From a checkpoint of a small contrastive audio-text model: encoder rnn lstm.
Rows from block 4 of the audio encoder of a small contrastive audio-text model, named by matrix and row number. Each number is 128 + 24 x the weight over its row's rms, rounded and kept within 0 to 255. All counts start at 0. Numbers have three digits each.
After each channel's rows are labels from the 100 clips, of 14976, where the channel reaches its highest value: "top examples" is what is common among them. Only what is clearly more common there than usual is listed. The data: single notes of musical instruments (NSynth). In brackets: how many of the 100.
# conv: width-3 conv, stride 2 (encoder.blocks.4.conv.weight, 240x192x3, each kernel summed), inputs 0-95

conv.16:111137157112131155139107135108148169137130165133100133139127152157110135173116141111147152138108122128139160117130153126137138102157136118126148181162146127114110100104128156120175111108160119099126099151135139122152128089157119103111126112121106099169122095107111084153135135128120111134
top examples: pitch class A# (94); octave 4 (54); note: A#4 (50); octave 5 (45)

conv.41:125129120128119150123117124134138070125127098125124121114103111149124182132119175140146147128163081165178164131088152118171154093114128107118189147152095140128150142160194102121148149140145166110131144113126140151125152123117133155155144133119094128075113123143169174130140126117095086112
top examples: pitch class G# (58); note: G#5 (45); pitch class: A (42); note: A3 (39)

conv.207:154138126104150093084117122120131133124101163146124119126169135070118093111154111133116111112115167102092074112163151130108158150124104125163125110088130095137114103106088118132098136155120106105119131145163095141141155160121149134071121132144154147147178105138120103089102135134124122150
top examples: source: electronic (78); pitch class B (62); organ (55); note: B3 (50)

conv.179:138129125149121120078147106122145124116136144148112153117130134105158118079165071117099076114132123129111080128165090123082142108114154120145094093113147132147055100122117152119096139109126082133105129092171106162119132141095165112098143106115178113119169122138119097088117123096110189136
top examples: octave 4 (96); pitch class F (93); note: F4 (89)

conv.178:127148113135107150145125127105137201166119145135108128114147180123110118149154138102122106140117146104102130154166157121105130135107125172142124108128145159136111153131110125083112136104121120105128120129165128126157161105126148131136110145100102153169185111106142093110084141121118106112
top examples: pitch class B (96); octave 4 (78); note: B4 (76)

conv.60:132124159103114122117156143136127104142150131115110143130114145114190109092160103091101085108138117128106098130134121144111119098122191096134110093125108102155077075110087131108137129123116117129117169118145116154125132104094142105116123131134174117110130105123121099112133140122121220130
top examples: pitch class C# (94); octave 4 (94); note: C#4 (89); source: electronic (64)

conv.31:151109182118115144122115158125125156162140218138102158109120160103153106127145141115113126111145156105134129125135164164136130129125135098172145120160141098127127097109086113124109182116128151130105159146157111139146114145131150111129145136116136128162146134140161133119113164113123132120
top examples: source: electronic (91); organ (78); pitch class C (52); note: C5 (37)

conv.117:125142141144129187137142140083136148132114180128077103104112176124096134172135114116115097113121147139155153123198137138127137138101188112138124122183136142096075118120110124121095153115126112120096130119174129101179125131110167116144122098154162116158178124134111137137137114125120121111
top examples: octave 4 (87); pitch class B (62); note: B4 (59); organ (44)

conv.61:119089166126092129135078189108149124144136097120116192115150078113144139097145123130133113129122099099161120144081122148127100132138146123107125104118146131145118120117125154119110120085168130164107136134135129125090114111132094109132121143128086120120093124099180143138140160091120163133
top examples: pitch class D (54); instrument family: organ (41); pitch class C# (37)

conv.215:119120118136105153149125097119120144141113126107139109090098164137133172158126132093104120143116125139142141162134120105110121111098168161115097106134107198154100165133110142076095137112097114153096110092163131135135124104100129100159113104108139103153137125112115134109146108114167170099
top examples: octave 4 (98); pitch class A# (47); note: A4 (45); note: A#4 (45)

conv.210:134131131125133173154113136141102107146139157100146128109120130112159121155097154129086116101175157127132151134131164125148131147115137096141127130181107111117165111140091075166091131107153145139098133113119136117155096149142137153157142158134138121133125186151165135165117142169170118107
top examples: pitch class G (70); octave 6 (55); octave 7 (45); note: G6 (42)

conv.205:108141110151115111113128124134089128106144098135151119092165118105121097112127090125106125136122124120139087142093121079105132180138107140138103152080139091101110116129112136092094078133152063166143111125093114144109140125127146156128097132105092128102132138132136100128105122119103135096
top examples: octave 6 (98); pitch class D (69); note: D6 (67)

conv.184:168152118136173137147113111155119101137162140146189136117120141139139156122119166145141126144162144148130130155087123120131166149123100154134123149154132147136164185190144129167108158171146142172166121140135149159126127180174128152135173144145150145090111180175134173080128140170158098123
top examples: octave 1 (80); synthetic (62); bass (58)

conv.152:144127130101175117098128117099162120154112095125106138140123105147109103089161111124110120147119107116106086199120093138142142093142127137145100104110130122147107147142100124125134144094121128107148106117125086132065176136125125149149150108122128127104134127119124143102098157119079122165
top examples: octave 1 (56); string (50); octave 2 (42)

conv.82:159126104128136126090119118182092117136120136097159139127084132121127137138061178104130177140140126157136140135088137116170136103159100123136185192147125119113164143167158119126153145164129119138109114118089133111134105135152155134143144131128119121099092100160109127115101129164126082103
top examples: octave 5 (98); pitch class F# (47); note: F#5 (46); note: G5 (44)

conv.229:132078097141127108135145139100100146111095084142107128100159109128110116115112104138145128141100119121110113137113096104126074152128131161094094100081117120142110150092150142118096091127100135128149111149107139090103111096087077123137105143128120157148106150096140118135128124092141129102
top examples: pitch class D# (93); octave 6 (71); note: D#6 (64); note: D#5 (27)

conv.162:106145172101126126118171141143117137104149117119148099161099141113176107107140106140133113143122104154130101116179132149083116107116188144132093102127104126145109109149136161124132106134107113134112150125121098140142126127116128123122090128111150102159120119127110130142222101127158203152
top examples: pitch class D# (99); octave 3 (97); note: D#3 (96)

conv.228:125165093186132105096129088135107123121162121124142135117138119114116099139127116092071125123140115116133116138111126101088188138098096138129072126082117117162124111133122081098094104107159127177122114104093109192154131147139163134116137130064089152106122131122111112100078133133098109128
top examples: pitch class C (88); octave 7 (78); note: C7 (70)

conv.69:165100139080129104115077128139099131145132118090121132147108091115135103143095124127132148162080138094117100137109139145133084125152127114128115099103109099128157124160110096131165152139120138133089142138096104102139098117125108110145166117131123099126073091093095157148134153164143125126
top examples: octave 1 (48); mallet (45); octave 2 (45)

conv.114:079138110135102147142152147135132149132113105152131108090168147133128173122142130171150114171132132169143135137116134112113108134098138138140131112119118149118168140144168155140116093131114119118188119123111141144124150109139108162141106172104103169140140135105184150119143128083137137119
top examples: octave 3 (99); pitch class G# (56); note: G#3 (55); note: G3 (26)

conv.90:168141159124110143085155166128160090124130153107127166124117138071181091107134124135125124130115112129156099134130115164101111112126161123180122110097131122124136114146088124124116189119134124165088163102155079150142134160148176151151160148138147105099119107144162182121114179108109161123
top examples: electronic (92); organ (90); octave 1 (59); pitch class: C# (32)

conv.106:119135104136167168134205119147103127101073154137148076144115158129143112131134149140079148127130138156102125112183142127153108137111138130184132144139095126105132134127120122145089105123099114104145113107110135097146133157101160150143098161132157139146150132154113098125142113138146124140
top examples: pitch class F# (71); octave 4 (54); note: F#3 (39); note: F#4 (30)

conv.163:131135108153144113141081135118127102142166157119145168113136135133140152121140141141098106135163128104161135143090126110104179145106071158152110148155170144138153145150110121158086130076194131175125120102119140170120139158171149139114148156122133152105134179148164116097106172147144130124
top examples: octave 7 (76); pitch class C# (45); note: C#7 (32); note: C7 (29)

conv.130:164126132088170145144157121146138118132098166141132115116110162126157125113156131156110104118139184136102114129160121124120126165111127123175128131150115136101130148116099121158082147121091101110129116124159131121116138163093153141116133128150217113120177154156117120107124124149170155129
top examples: pitch class F (93); octave 6 (48); note: F6 (45); octave 7 (26)

conv.66:140150138102157110102122109116124143100125144107110125174081118119115114078105097160131139170093095127122113138162105165108137097125101106143114131105106110147142112132115118165151129129123137116102092136111105131086102184143117119132114151113142094133108090131099154090130123125094120171
top examples: octave 3 (87); pitch class F# (42); note: F#3 (39); note: F3 (35)

conv.94:093127079132140109101116117117102080110116114123101118118144092104110103098117106089072136110125110097112085136103116094110140140080103117112086103086123105155126106101122072136092063100135130138115106104091093133126121140105125131082093131079094144111105127108114115107087116104099131121
top examples: guitar (45); octave 3 (40); octave 2 (33)

conv.213:132192132150131111102127094135129127140147117124170137121142132133084129141138125138093112122143116126099121121099115109124147116135086123131144160098137117065137122165133147123129120137120066123153091104098128157108146144171123158139139116106097145110140111134132097108091117146073097110
top examples: acoustic (65); octave 2 (52); mallet (38)

conv.93:113172103165140125155109078115115126137153125124125106141147128152078128184121129131125105117144139087081175122103110100143167134105085145083112160135114158128133157132102112122114131127143132115135125137126152163134140136159133144136148085135138130128134147143089094132078118159114090126
top examples: pitch class A# (90); octave 7 (51); octave 6 (48); note: A#7 (45)

conv.92:126102176111116104141101140111137162129109118148137121124180098105096089141112134154167138142075152088118135120157131145131084148162119166121125131099126099096120132118110143103159144140129140129117137236142130060144094108147107133155121114152109121170130107099120139184139109125142103120
top examples: electronic (69); octave 5 (67); pitch class A# (53); note: A#5 (39)

conv.104:177141103138153128116125116120137082154136096118140135123100149139117130131116137103114128127145110131141139180102120115116155107136147183100112112122117165141133200222118102107133166138129140140126141087134118143146139137149144137178180116132125121107120129141113171104123143129116123120
top examples: bass (61); octave 1 (52); octave 2 (45)

conv.118:124128163111114163126141172143135137130136146106138153136123100101158134101117177165127151188152110125153127134132136174150105109133122122134141112137138107127182132121131115172101135092137165130114138112107103109101128150143117172145126192128126139126126146120187180135139149102129119126
top examples: pitch class G (64); octave 6 (51); octave 3 (38); note: G6 (33)

conv.109:166113135098166132129140111108176124123120116151113138120124134126106141103166107191150090109128166146119119158157105117110138150150122110121132137160156163105103153157131133146121166132107116107144103144198140134087154145133110127111166096172167116146157153127132149106126125133147142120
top examples: electronic (84); organ (65); pitch class E (42)

conv.125:116101160118126186138135153107167072086131151092101124129093116138138172132140145132120086088167087151183141124128114152122131099111167078102133126206139146105104121128123124142127150104130138138103151091146137146118155124103144126163113107130149084109094159159146158147167130096137152124
top examples: pitch class G# (91); octave 4 (83); note: G#4 (78); instrument family: organ (45)

conv.19:122160117116167116161127118108132090131129079143115114139146128155098153127142121167143126159118110136117155147103129126123144131088062141129126104108105144123155181166149109142135130149128149094162127132104152140122166165137110200127146147123118149105137143115150156123127124132116104147
top examples: string (44); octave 1 (43); pitch class A (33); note: A3 (29)

conv.180:149105124103128120121145117125129182143106182172130110136145161109115108116142147124122122115109169115085115122194137144120139138136132150169147119135128121115106118095085134135098149146116121108117124152182115094149124138118167109113137125130152135160202120159091094085117144138121106128
top examples: pitch class F (72); organ (35); note: F4 (31); note: F5 (27)

conv.173:134121134114089104143077123132117094151159127116112147122134108091144107160121098102117109127092160062105124125119173127091118120113124123101093090128127124161107111122096101111130154136132165112098187137115116132179116117126107084106149112094096125140118096085118136144136140141115135119
top examples: pitch class B (79); electronic (72); octave 3 (71); note: B3 (70)

conv.131:136110111109120089135146115125128179128098149184096114113150169113117116117148123109120118100089167116074106138169156133112127120124123127156121092099118136154091126096121131108114137149098126085132129146156111107154138099112136105089121126131139154189213091130111075073102134145131138128
top examples: pitch class B (94); octave 3 (80); note: B3 (76); organ (34)

conv.212:145108106127142133136134098114125124141093134119116135112121116129105119098133142101059154151146098097099125155101098120141131093135109124105126125153114104143114141103083100157081123095115102110124111106140109098093124146103134142141128103112137106078120154146125118102068129113105102131
top examples: synthetic (74); bass (56); octave 2 (36)

conv.122:090157100142121118117152090144075137081161118161151103098131130112121140132096137123139144128150123158112141098096143075150132163133118098101152199145140125095154118139162155127138087161129128128145134138092180136121103126132105139119107110113139122100110142152106122125139076141134137076
top examples: pitch class E (46); mallet (38); octave 7 (29); note: E7 (25)

conv.146:125096114093130113165088089054160127092109110148096111136133144160083147122131133126161112138103109111124153135135126134104142090117095125081134122128127199152110171133132135136151135145132156107096104126137145137123135122128079094090114098121112113129135120115124136094115082147119122135
top examples: pitch class A (87); octave 3 (77); note: A3 (74); organ (33)

conv.133:133159122144129139107162122157121119194166111110148143109106138153171127155141106066106119104147133139128127171122116087133107126126171138108083100125096121154080127157107122062125125108106096135131164124111100161125156098112133133177152116126142125126123128116093088162118152142145170104
top examples: octave 2 (54); pitch class C# (28)

conv.143:131107122163144153140128157110164093163121064100116127111122090162120155134143134131122133121150097144170148172096104137171095111118170129101126106133102139128123153139152119114143133077109120111141147113142134116093159112107128135189129118149122118081110133106151135159145137103102120116
top examples: pitch class G# (97); octave 4 (86); note: G#4 (86)

conv.225:190121119108141121101114137113138102179124130111132171103151121116148100120143117148123111143122152107125117224120124123097148127140118166134106118099125133133142185185093122116120185108131124126130141112143093141129147167156120160160193135133129137119125102127126179114094177123111129126
top examples: bass (64); octave 2 (51); octave 1 (47)

conv.72:101110134148128142153128134118157141128147106141132118130118146181128213122129145146163142129141114176152150127127141117145119119120144139097152119131126187134133155153181165105146119132119151139117120138135156144127137100101124127157100114119113126151127139115142134150168100118157140130
top examples: pitch class A (99); octave 4 (63); note: A4 (63); source: acoustic (60)

conv.236:124085117151132120118122158104169107129148122158096171155128117183120146104149142086117145095153094113172117133090091160183140132164126113119160130139135143156122101102126129133166148090191132149135127102116122153091170118126164106122155133122115146116127131108155112117128175098089138170
top examples: octave 2 (59); octave 3 (38); pitch class B (25)

conv.222:127114148117128146083157146119141113104084139103087141113116096092123101080136117130115122130118084136132115120138101156121111053131139070134135111127120089111095083088112125128110138125100123092113138107135085103116130140080140133132114112119148112094113103139126145114128128075069116127
top examples: pitch class F# (87); organ (69); note: F#4 (45)

conv.239:167118139088113107120126133089201165119102119149089138104171120110117103104164112145160108106089144112088132147161129115114119106131145129141132105091133136098091129148117150104138181140102128096131126170209116126124163128137120135116164103157132118147161062124129128118101123116114143130
top examples: organ (99); electronic (99); octave 2 (44); octave 1 (41)

conv.200:127117070157126131118122103132092105121124102113153114145108111111105124124116149086078156147163093125109143156083119105146135108112092142108129127127103126149136150147153091134119112133128146136122113110105109132119104136109127145161118119082078117087100135137126122113085112120106087117
top examples: synthetic (87); bass (54); octave 1 (42)

conv.58:101126132132117123135106146157141124152179108148140136130078148148150133150149115086116130083130142107113140136084185121140132128132147097085138121141116155169108150150130106073145135139105124127135162112127121159161144050123098106133131113102112159129137104106120106136137120158147150118
top examples: octave 3 (78); pitch class B (64); note: B3 (57); pitch class A# (30)

conv.201:132181127161125154130162142151114108146145192129146133125153165105160126166150142131089101127156139136138157128155155117075164129083123165167112132114122135156125126147097109118068121123159118143126151106131139178172129149156177144124168163118148177138156127156138127119129154135123136124
top examples: pitch class C (100); octave 5 (41); note: C5 (41); octave 7 (34)

conv.218:096146099166141128131149108126114160095106127143123078129164142116073103150136125126104137133130116114078121116144122115139146124099081153138119152088119130117107124083128104095100085119110091103170100135097128138121158117127132146103101118095094148151145103121118071115105096101097088137
top examples: pitch class B (79); acoustic (75); octave 5 (48); note: B5 (47)

conv.149:126109133157156162129166184159143079116119134123110129128164126138185126102135141131111108097141103138149128132129152143144112134097127108178105101120108125146134126081126114168123132093151127159102155102110110111121117154120147191136122191139148151114110146127177133140151157109133141146
top examples: octave 6 (92); pitch class C# (64); note: C#6 (60); note: G6 (31)

conv.183:129081119095155107132115104125091133131098132096098114135107096139112133125087104093110136141079125117105122143132127122137069106134138101119123121144105085163120127100115121150127097111100118113089112128110128041112082131088099075112093113136149082151104120108091127145127099122142132140
top examples: octave 2 (52); bass (52); instrument family: guitar (32)

conv.158:121142124153107120112116162193103134166140138128139157121096118125178129095118164089103167147160101115127129141086155115163132109129115123123158141135151126184146127106153129108128093123126149153147150120085111130130117120117128125136080162077084153139121122132140103120104145103105147097
top examples: pitch class C# (91); octave 5 (69); note: C#5 (60); note: C#4 (27)

conv.232:115161102132125141164073075113134129121147141086138112133098152147100150172115138078097111118143124115139184126106127093100163100121118148080109155153117184164129160158100118107128120122165126162091121105124159176138122113163120096119135081115099095132108135138101123107112101150124124115
top examples: octave 7 (98); pitch class A# (52); note: A#7 (51); pitch class: A (44)

conv.54:108123118150122133130187154157115153115106131151148117149110144149141154132133113138122155138126111176131138114147143129152093110117156138142116113111122140137127107132160164115124092133069095145153123112116126144130118112131136123141095161088118145170134110119137120132170110100130168148
top examples: pitch class D# (66); octave 3 (57); note: D#3 (39); note: D#4 (27)

conv.64:129135123139099135134142103151106117122144131110159112060110145086166143161089088058097124124121130141144124131154172072105115143118167129111116123131108147117101126162117130089100133127114100159085152109119141144176093106107127109140131094121143110143135134110092122154144103148168176057
top examples: octave 4 (99); pitch class D# (70); note: D#4 (69)

conv.136:125188128173139149135137106138132117149174148133142119152135141136114129179160124139114099123169132132130158138137135124110198130109113141112132166151119148142131141173135143082116128148159132153151149121132149196154173123161158151149160085096121140140146112160112115115122143173113120147
top examples: string (54); octave 1 (53); octave 2 (40)

conv.138:083136154152109151104144172136129123115115074087148113142104079136133131136136139156118137166159087150173125122108125140138143134116159134091109132144106107128127111139171128102122095105104109153146149102099111145119145103113118135192085119105097109119097125114149138170162118114129133132
top examples: octave 4 (94); pitch class G# (78); note: G#4 (72); source: acoustic (65)

conv.216:154141154083137153108151165159127134114117194130133134132099138084157125115124163165127157163132133144136133117137134152144124089133110094186160144146128102113140108120121124153099149146110130105121141133143101100120124169127151154147128159134157124122135127162156162114134138133126127105
top examples: pitch class F# (98); octave 5 (54); note: F#5 (54); note: F#3 (31)

conv.89:127145114158137120114115133135106085116172131126138131138188126105138094151137121123119090084145151104129129126137148138090165153077105146144086114102114104169137104135111050112129125150155125148103161135100124183166144146139142153121134144123091144129124109121121134121132135136118142143
top examples: pitch class B (64); octave 3 (63); note: B3 (63); pitch class: C (36)

conv.151:130105128135108127178088131083139129117117108137117130133134133169102197143123152133163139132127107142131180130106125103138123106147124149065143142148156232135134181138157155114146116141154143139127107145132188129132114092150098117140119096134113123139093136107155139142138115122130126113
top examples: pitch class A (94); octave 6 (42); note: A6 (39); note: A3 (29)

conv.40:142195114144133124138134111150111152156155157153151124134155176120109105177131131117108122130126196109097146122163180108097154160116109166141116141119116148140122127136103102091119135130135119133147125143129142162178141132184155129123156134127124147181168094139085102132096137173147107146
top examples: pitch class B (98); octave 4 (72); note: B4 (72)

conv.190:139086130072131120115141119151094150117095135154123126106142141110111113128103152122146169118097165147094122105127170129157080135163137111163180171137140086089129117107122132095132135178096112076124139168119139042162090117110138124113105127144122132140141094156086116114130120128128112099
top examples: octave 5 (98); pitch class F (87); note: F5 (85)

conv.129:109107144142112125105101154086143127128130140116109178139142123136129159048150153129109100129145099119165127140119123135127158125118103133148138111138165138127143099118129134135126105082198167157120121081127125147109144142135151127105131169102076168112122129124192127109133168090066145148
top examples: pitch class C# (89); octave 6 (60); note: C#6 (60); note: C#7 (28)

conv.157:126161097147129131129142069147096088139144099107163107114094131150118143138125140093082149134155094117091141148095106117147152103121115141129110143099092131129162155165126115115117121135119081158147090072091117145104139153136127154154141111116120121090100149141101116100084129131128106130
top examples: acoustic (64); string (60); octave 1 (58); octave 2 (38)

conv.124:133123160137118160100132163154136073123129137067155146143087090095147107144109158127110168116170090139160138139111130165172137120156142116123165154168116104122135119148146104141131170128135148143105176116111113126139135127112152144200149117146129104087068131153132161159149140118126109128
top examples: pitch class G (98); octave 5 (72); note: G5 (70)

conv.197:138121160119158134103152129087184152070115156145093115183094127138097144097168114161147100126123111149158118122177104182111162092108133089149151109139150141118102124132153148163130147124105144095118093112159123146100154165126130118105130111131143101146163121145137143068156117123107145199
top examples: electronic (82); octave 3 (73); organ (66); note: D#3 (38)

conv.49:128132096140141113154135110115125097085133078164139094111131139140092177131101117146146122135121131167114144118089137097118142166124107109080152121125133168108147178148170134128140110198109152122182131139123183127145140099112112127119120126123140153097129157131132137112132085140144112102
top examples: pitch class A (99); octave 3 (96); note: A3 (96)

conv.8:093140121155125095091125148147142130148138118120120142159098096157131116102157105093093126115139097107122099132105116138151117106136132117108115133102156119175119085080138138124128107080150101150155123098113083132098119124144113091118108138099087146129118120078120050117109148109074137144
top examples: pitch class C# (95); octave 5 (54); note: C#5 (50); note: C#4 (26)

conv.221:142140108155108135136154134154123122154168120138161165104148166126182161108157125105103099124151103133142134167128117101092137121096145162138090113122132155195110141127121131109090121117131120192143136080145125181126133144111160135118126133110128146109133158156166130109115142112127188119
top examples: pitch class C# (96); octave 4 (91); note: C#4 (88); source: acoustic (61)

conv.76:165144116104168096115121126171076148141126134118169125133116134101132082114098138119092179182116151088085098142131127123128113150097122173151094119105123110140139151138094105138090129127084108131130107124118085087114082161129136126148127150123155135157130132146081145115117117146159108116
top examples: pitch class C (58); octave 5 (56); note: C5 (54)

conv.186:157098154063101142144108154113187171155096139151074152125139140145144127126150158130166138118115147125116137155125144168155093082147133109156171132160116120112136108117111145101148205124120154096115130157181124119106145116128137120128158129141135129142141100149160139120092178114120127120
top examples: electronic (98); organ (95); octave 2 (46); octave 1 (43)

conv.65:175100114119129114138077122116111121159116122110153145119125106122130080132103127104110144169115137057099127180119088111123115127134121177091053088096101123157128196159072101114115144124126146134109125138119096112124113137131114134172152119122115106107112123120094158142081143142131123108
top examples: octave 1 (78); synthetic (70); bass (58)

conv.127:162108150101112080096150124111171156134122116140123144162132117136132114117166072135157130109122143122125075131169073154138094124167163100140113103100145106133080112142122173127152171128110100120149101152173108134100152120115110091139163099175159102163154104128116113147130139156149165159
top examples: electronic (72); organ (54); octave 2 (54); pitch class: D# (26)

conv.155:160134132098149128106139106155099119102133131113188119102083147093156137136086129127137138151125132158109110132141091105110104132142146133128128163149129121103138150173120141145115136166095102150110125122146138103131084152144134107142149113144186095099110162164093148137163124172171149071
top examples: bass (47); pitch class F (43); octave 7 (31)

conv.167:129117131093106126149129105099137154123126132180122102087162156123115103164112127118173128092080158124093135109151191112124100141139123131124140110110106135119120123124123144106156160162113154095109156198154154107182132082136132119101135105126132143170166084126099116148118108144141097097
top examples: source: electronic (86); pitch class A# (65); organ (65); note: A#4 (45)

conv.53:129154111132124117132122141149078117151142109146176131048150140070161134111100140147111130143159124116141113141102148074102136167109116147130104125131112118147151151152139114138068102135152149208135129121095116148133102143144126149141118163100109147106131176147168139114109142145152153070
top examples: pitch class C# (88); octave 6 (80); note: C#6 (73)

conv.10:113117124126114121151102132100138183145068143119127131115157141143105117115128170081125155151109118088103131156129141112161113122135097189145121113099132143147121162102117136099141096096134143126120087162146124088120111099137137131131088127109079134140126112091141105121076147080126091129
top examples: octave 5 (66); pitch class B (57); pitch class: A# (43); note: B5 (39)

conv.144:132150121146151136121133157156109135211149131119102152130138136140143091147156126115082136103137145108110127167140160133158124135126137120136111113128138102155140110127127087094126127119125119128145144111136085129157140112152133119151166173108118175147141103098132101140107183156115116156
top examples: pitch class C (99); octave 5 (94); note: C5 (93)

conv.100:137170119143117088064102145132088149148134151097143148118121109097116107105119099130107141170125128105141085144110119101102154159123104144133118134123152066145143125125095121131100089110148108160159096108100076121114116150178161122125121169091113140128122124150137132126109152112104111116
top examples: pitch class C# (95); octave 5 (77); note: C#5 (76)

conv.108:122177147136136083132105138132111159159163150108118145163131136130085128168102097142125140147094141119114133106135128116131135153176123128123125182152165139108131130117114138131163134130137078115131083131126149124143108133186105089122144139158141105158136126117097085169139139172127118135
top examples: pitch class D# (63); note: D#3 (53); mallet (45)

conv.87:129068134096118118148115113120118109137107121095105133118138099128131117149074114122140125109090137120108140115120151132142061134151120113118154134147118104112144111122131114136152144125128147100100142158101159048142063097110092120117137110165134093127099118110108150163132127137137121111
top examples: mallet (68); octave 3 (38)

conv.35:129101248103106136129107174101164147128126135125093156151135119124121122121145131134150117135105128093149132116134124224133096108130152087118138105137145102112110081110112133135129171108125168106108139159158130141104132127115117105132117119130119106157120105111158156145155160103128135142
top examples: electronic (99); organ (97); octave 3 (66); pitch class: C# (26)

conv.142:174143114147099103137103146144104128151139128122165176105115122094131138118098114143135144184130121110157116152112126078103141156150123181130099121104149143131138153166127144106114132127155125181150128125131123137138110148174148129148143162126129150125122138125161155141114155135131139091
top examples: synthetic (68); bass (52); octave 7 (47); pitch class: C# (31)

conv.52:114104161130117112130083142075127128112132141127101163142140103109118142072150115149124097142095106099167110124131106139111147162116116120117138131134200134122097126090131152133098102113151138125108117121144129126101136139105125119101099122122125113134118127115153131126147126059123170134
top examples: octave 7 (92); pitch class D (65); note: D7 (59)

conv.153:137105092115117128175068092114123158108087138120126111122137145134117150143105168098107141167119118087101165141123116117135114086130082184104124138144112169148141173122112118149125110107153148117092101152128139107133093121133126120114118126136105104137099152125141121120076116122148094125
top examples: octave 7 (72); pitch class A# (61); note: A#7 (45); pitch class A (32)

conv.110:138109122105128155134128128113143138153100127141077136126136113118135104101167115112094105131121108104091113178133140132128121096117144120122101060125090124174099138097110101111119122100107154095129138124146086122119148124084115137146124124099133143116145096107147118106093150106088113144
top examples: octave 2 (82); pitch class B (27)

conv.34:192122113121142116128107123086129118178118112114108160138129101129122120161115114146139129118111140114142140151124087138123112111177122134129111110108099138137121138161105109137162204131150146110092140146142108123126126134152127094159253121176142110109123100125119156143082183149117134142
top examples: octave 2 (71); keyboard (34); octave 1 (29); mallet (27)

conv.84:165109103115155117118113108084186093143120088143102135139121116163122137129104114111161120116122096120148131140109125135121114111161122100124144089120111152149138137181144112151196174149141163110108124120125120134134121144146118109133176115159145108103102091129117160139105166138106131148
top examples: octave 2 (74); keyboard (37)

conv.96:130134120115182087126128108125113122072119103126138088163096101105100146089130104179137138154106133131108103125128089140118128148125119119130103126130117142142129142116143137176122108140083134113136080123139148105075118173098100130108118135153166111124126149122126129109141084136161148157
top examples: pitch class E (65); octave 7 (64); note: E7 (47)

conv.101:170119125098150130098167104167116142135082118154156108098101143109120119099147133123150152147126153163084100141121103110154134143158145121152144142133149104098120148137129160118111140170078079097160113155142121097111147131117159144152141106155170144119156134188105112106113118138129115117
top examples: pitch class F (88); octave 5 (86); note: F5 (82)

conv.29:121113108114202109127128106110135131100108122117105107197140090135094085102138128116090144130129122093109108138132101169154139119133077112148121113115102099161123117114110104181156125112158120118112084139104121133092125155131108144105127121139104121129119125105095091109098128126104094211
top examples: source: synthetic (60); octave 3 (55); bass (50); note: C#3 (27)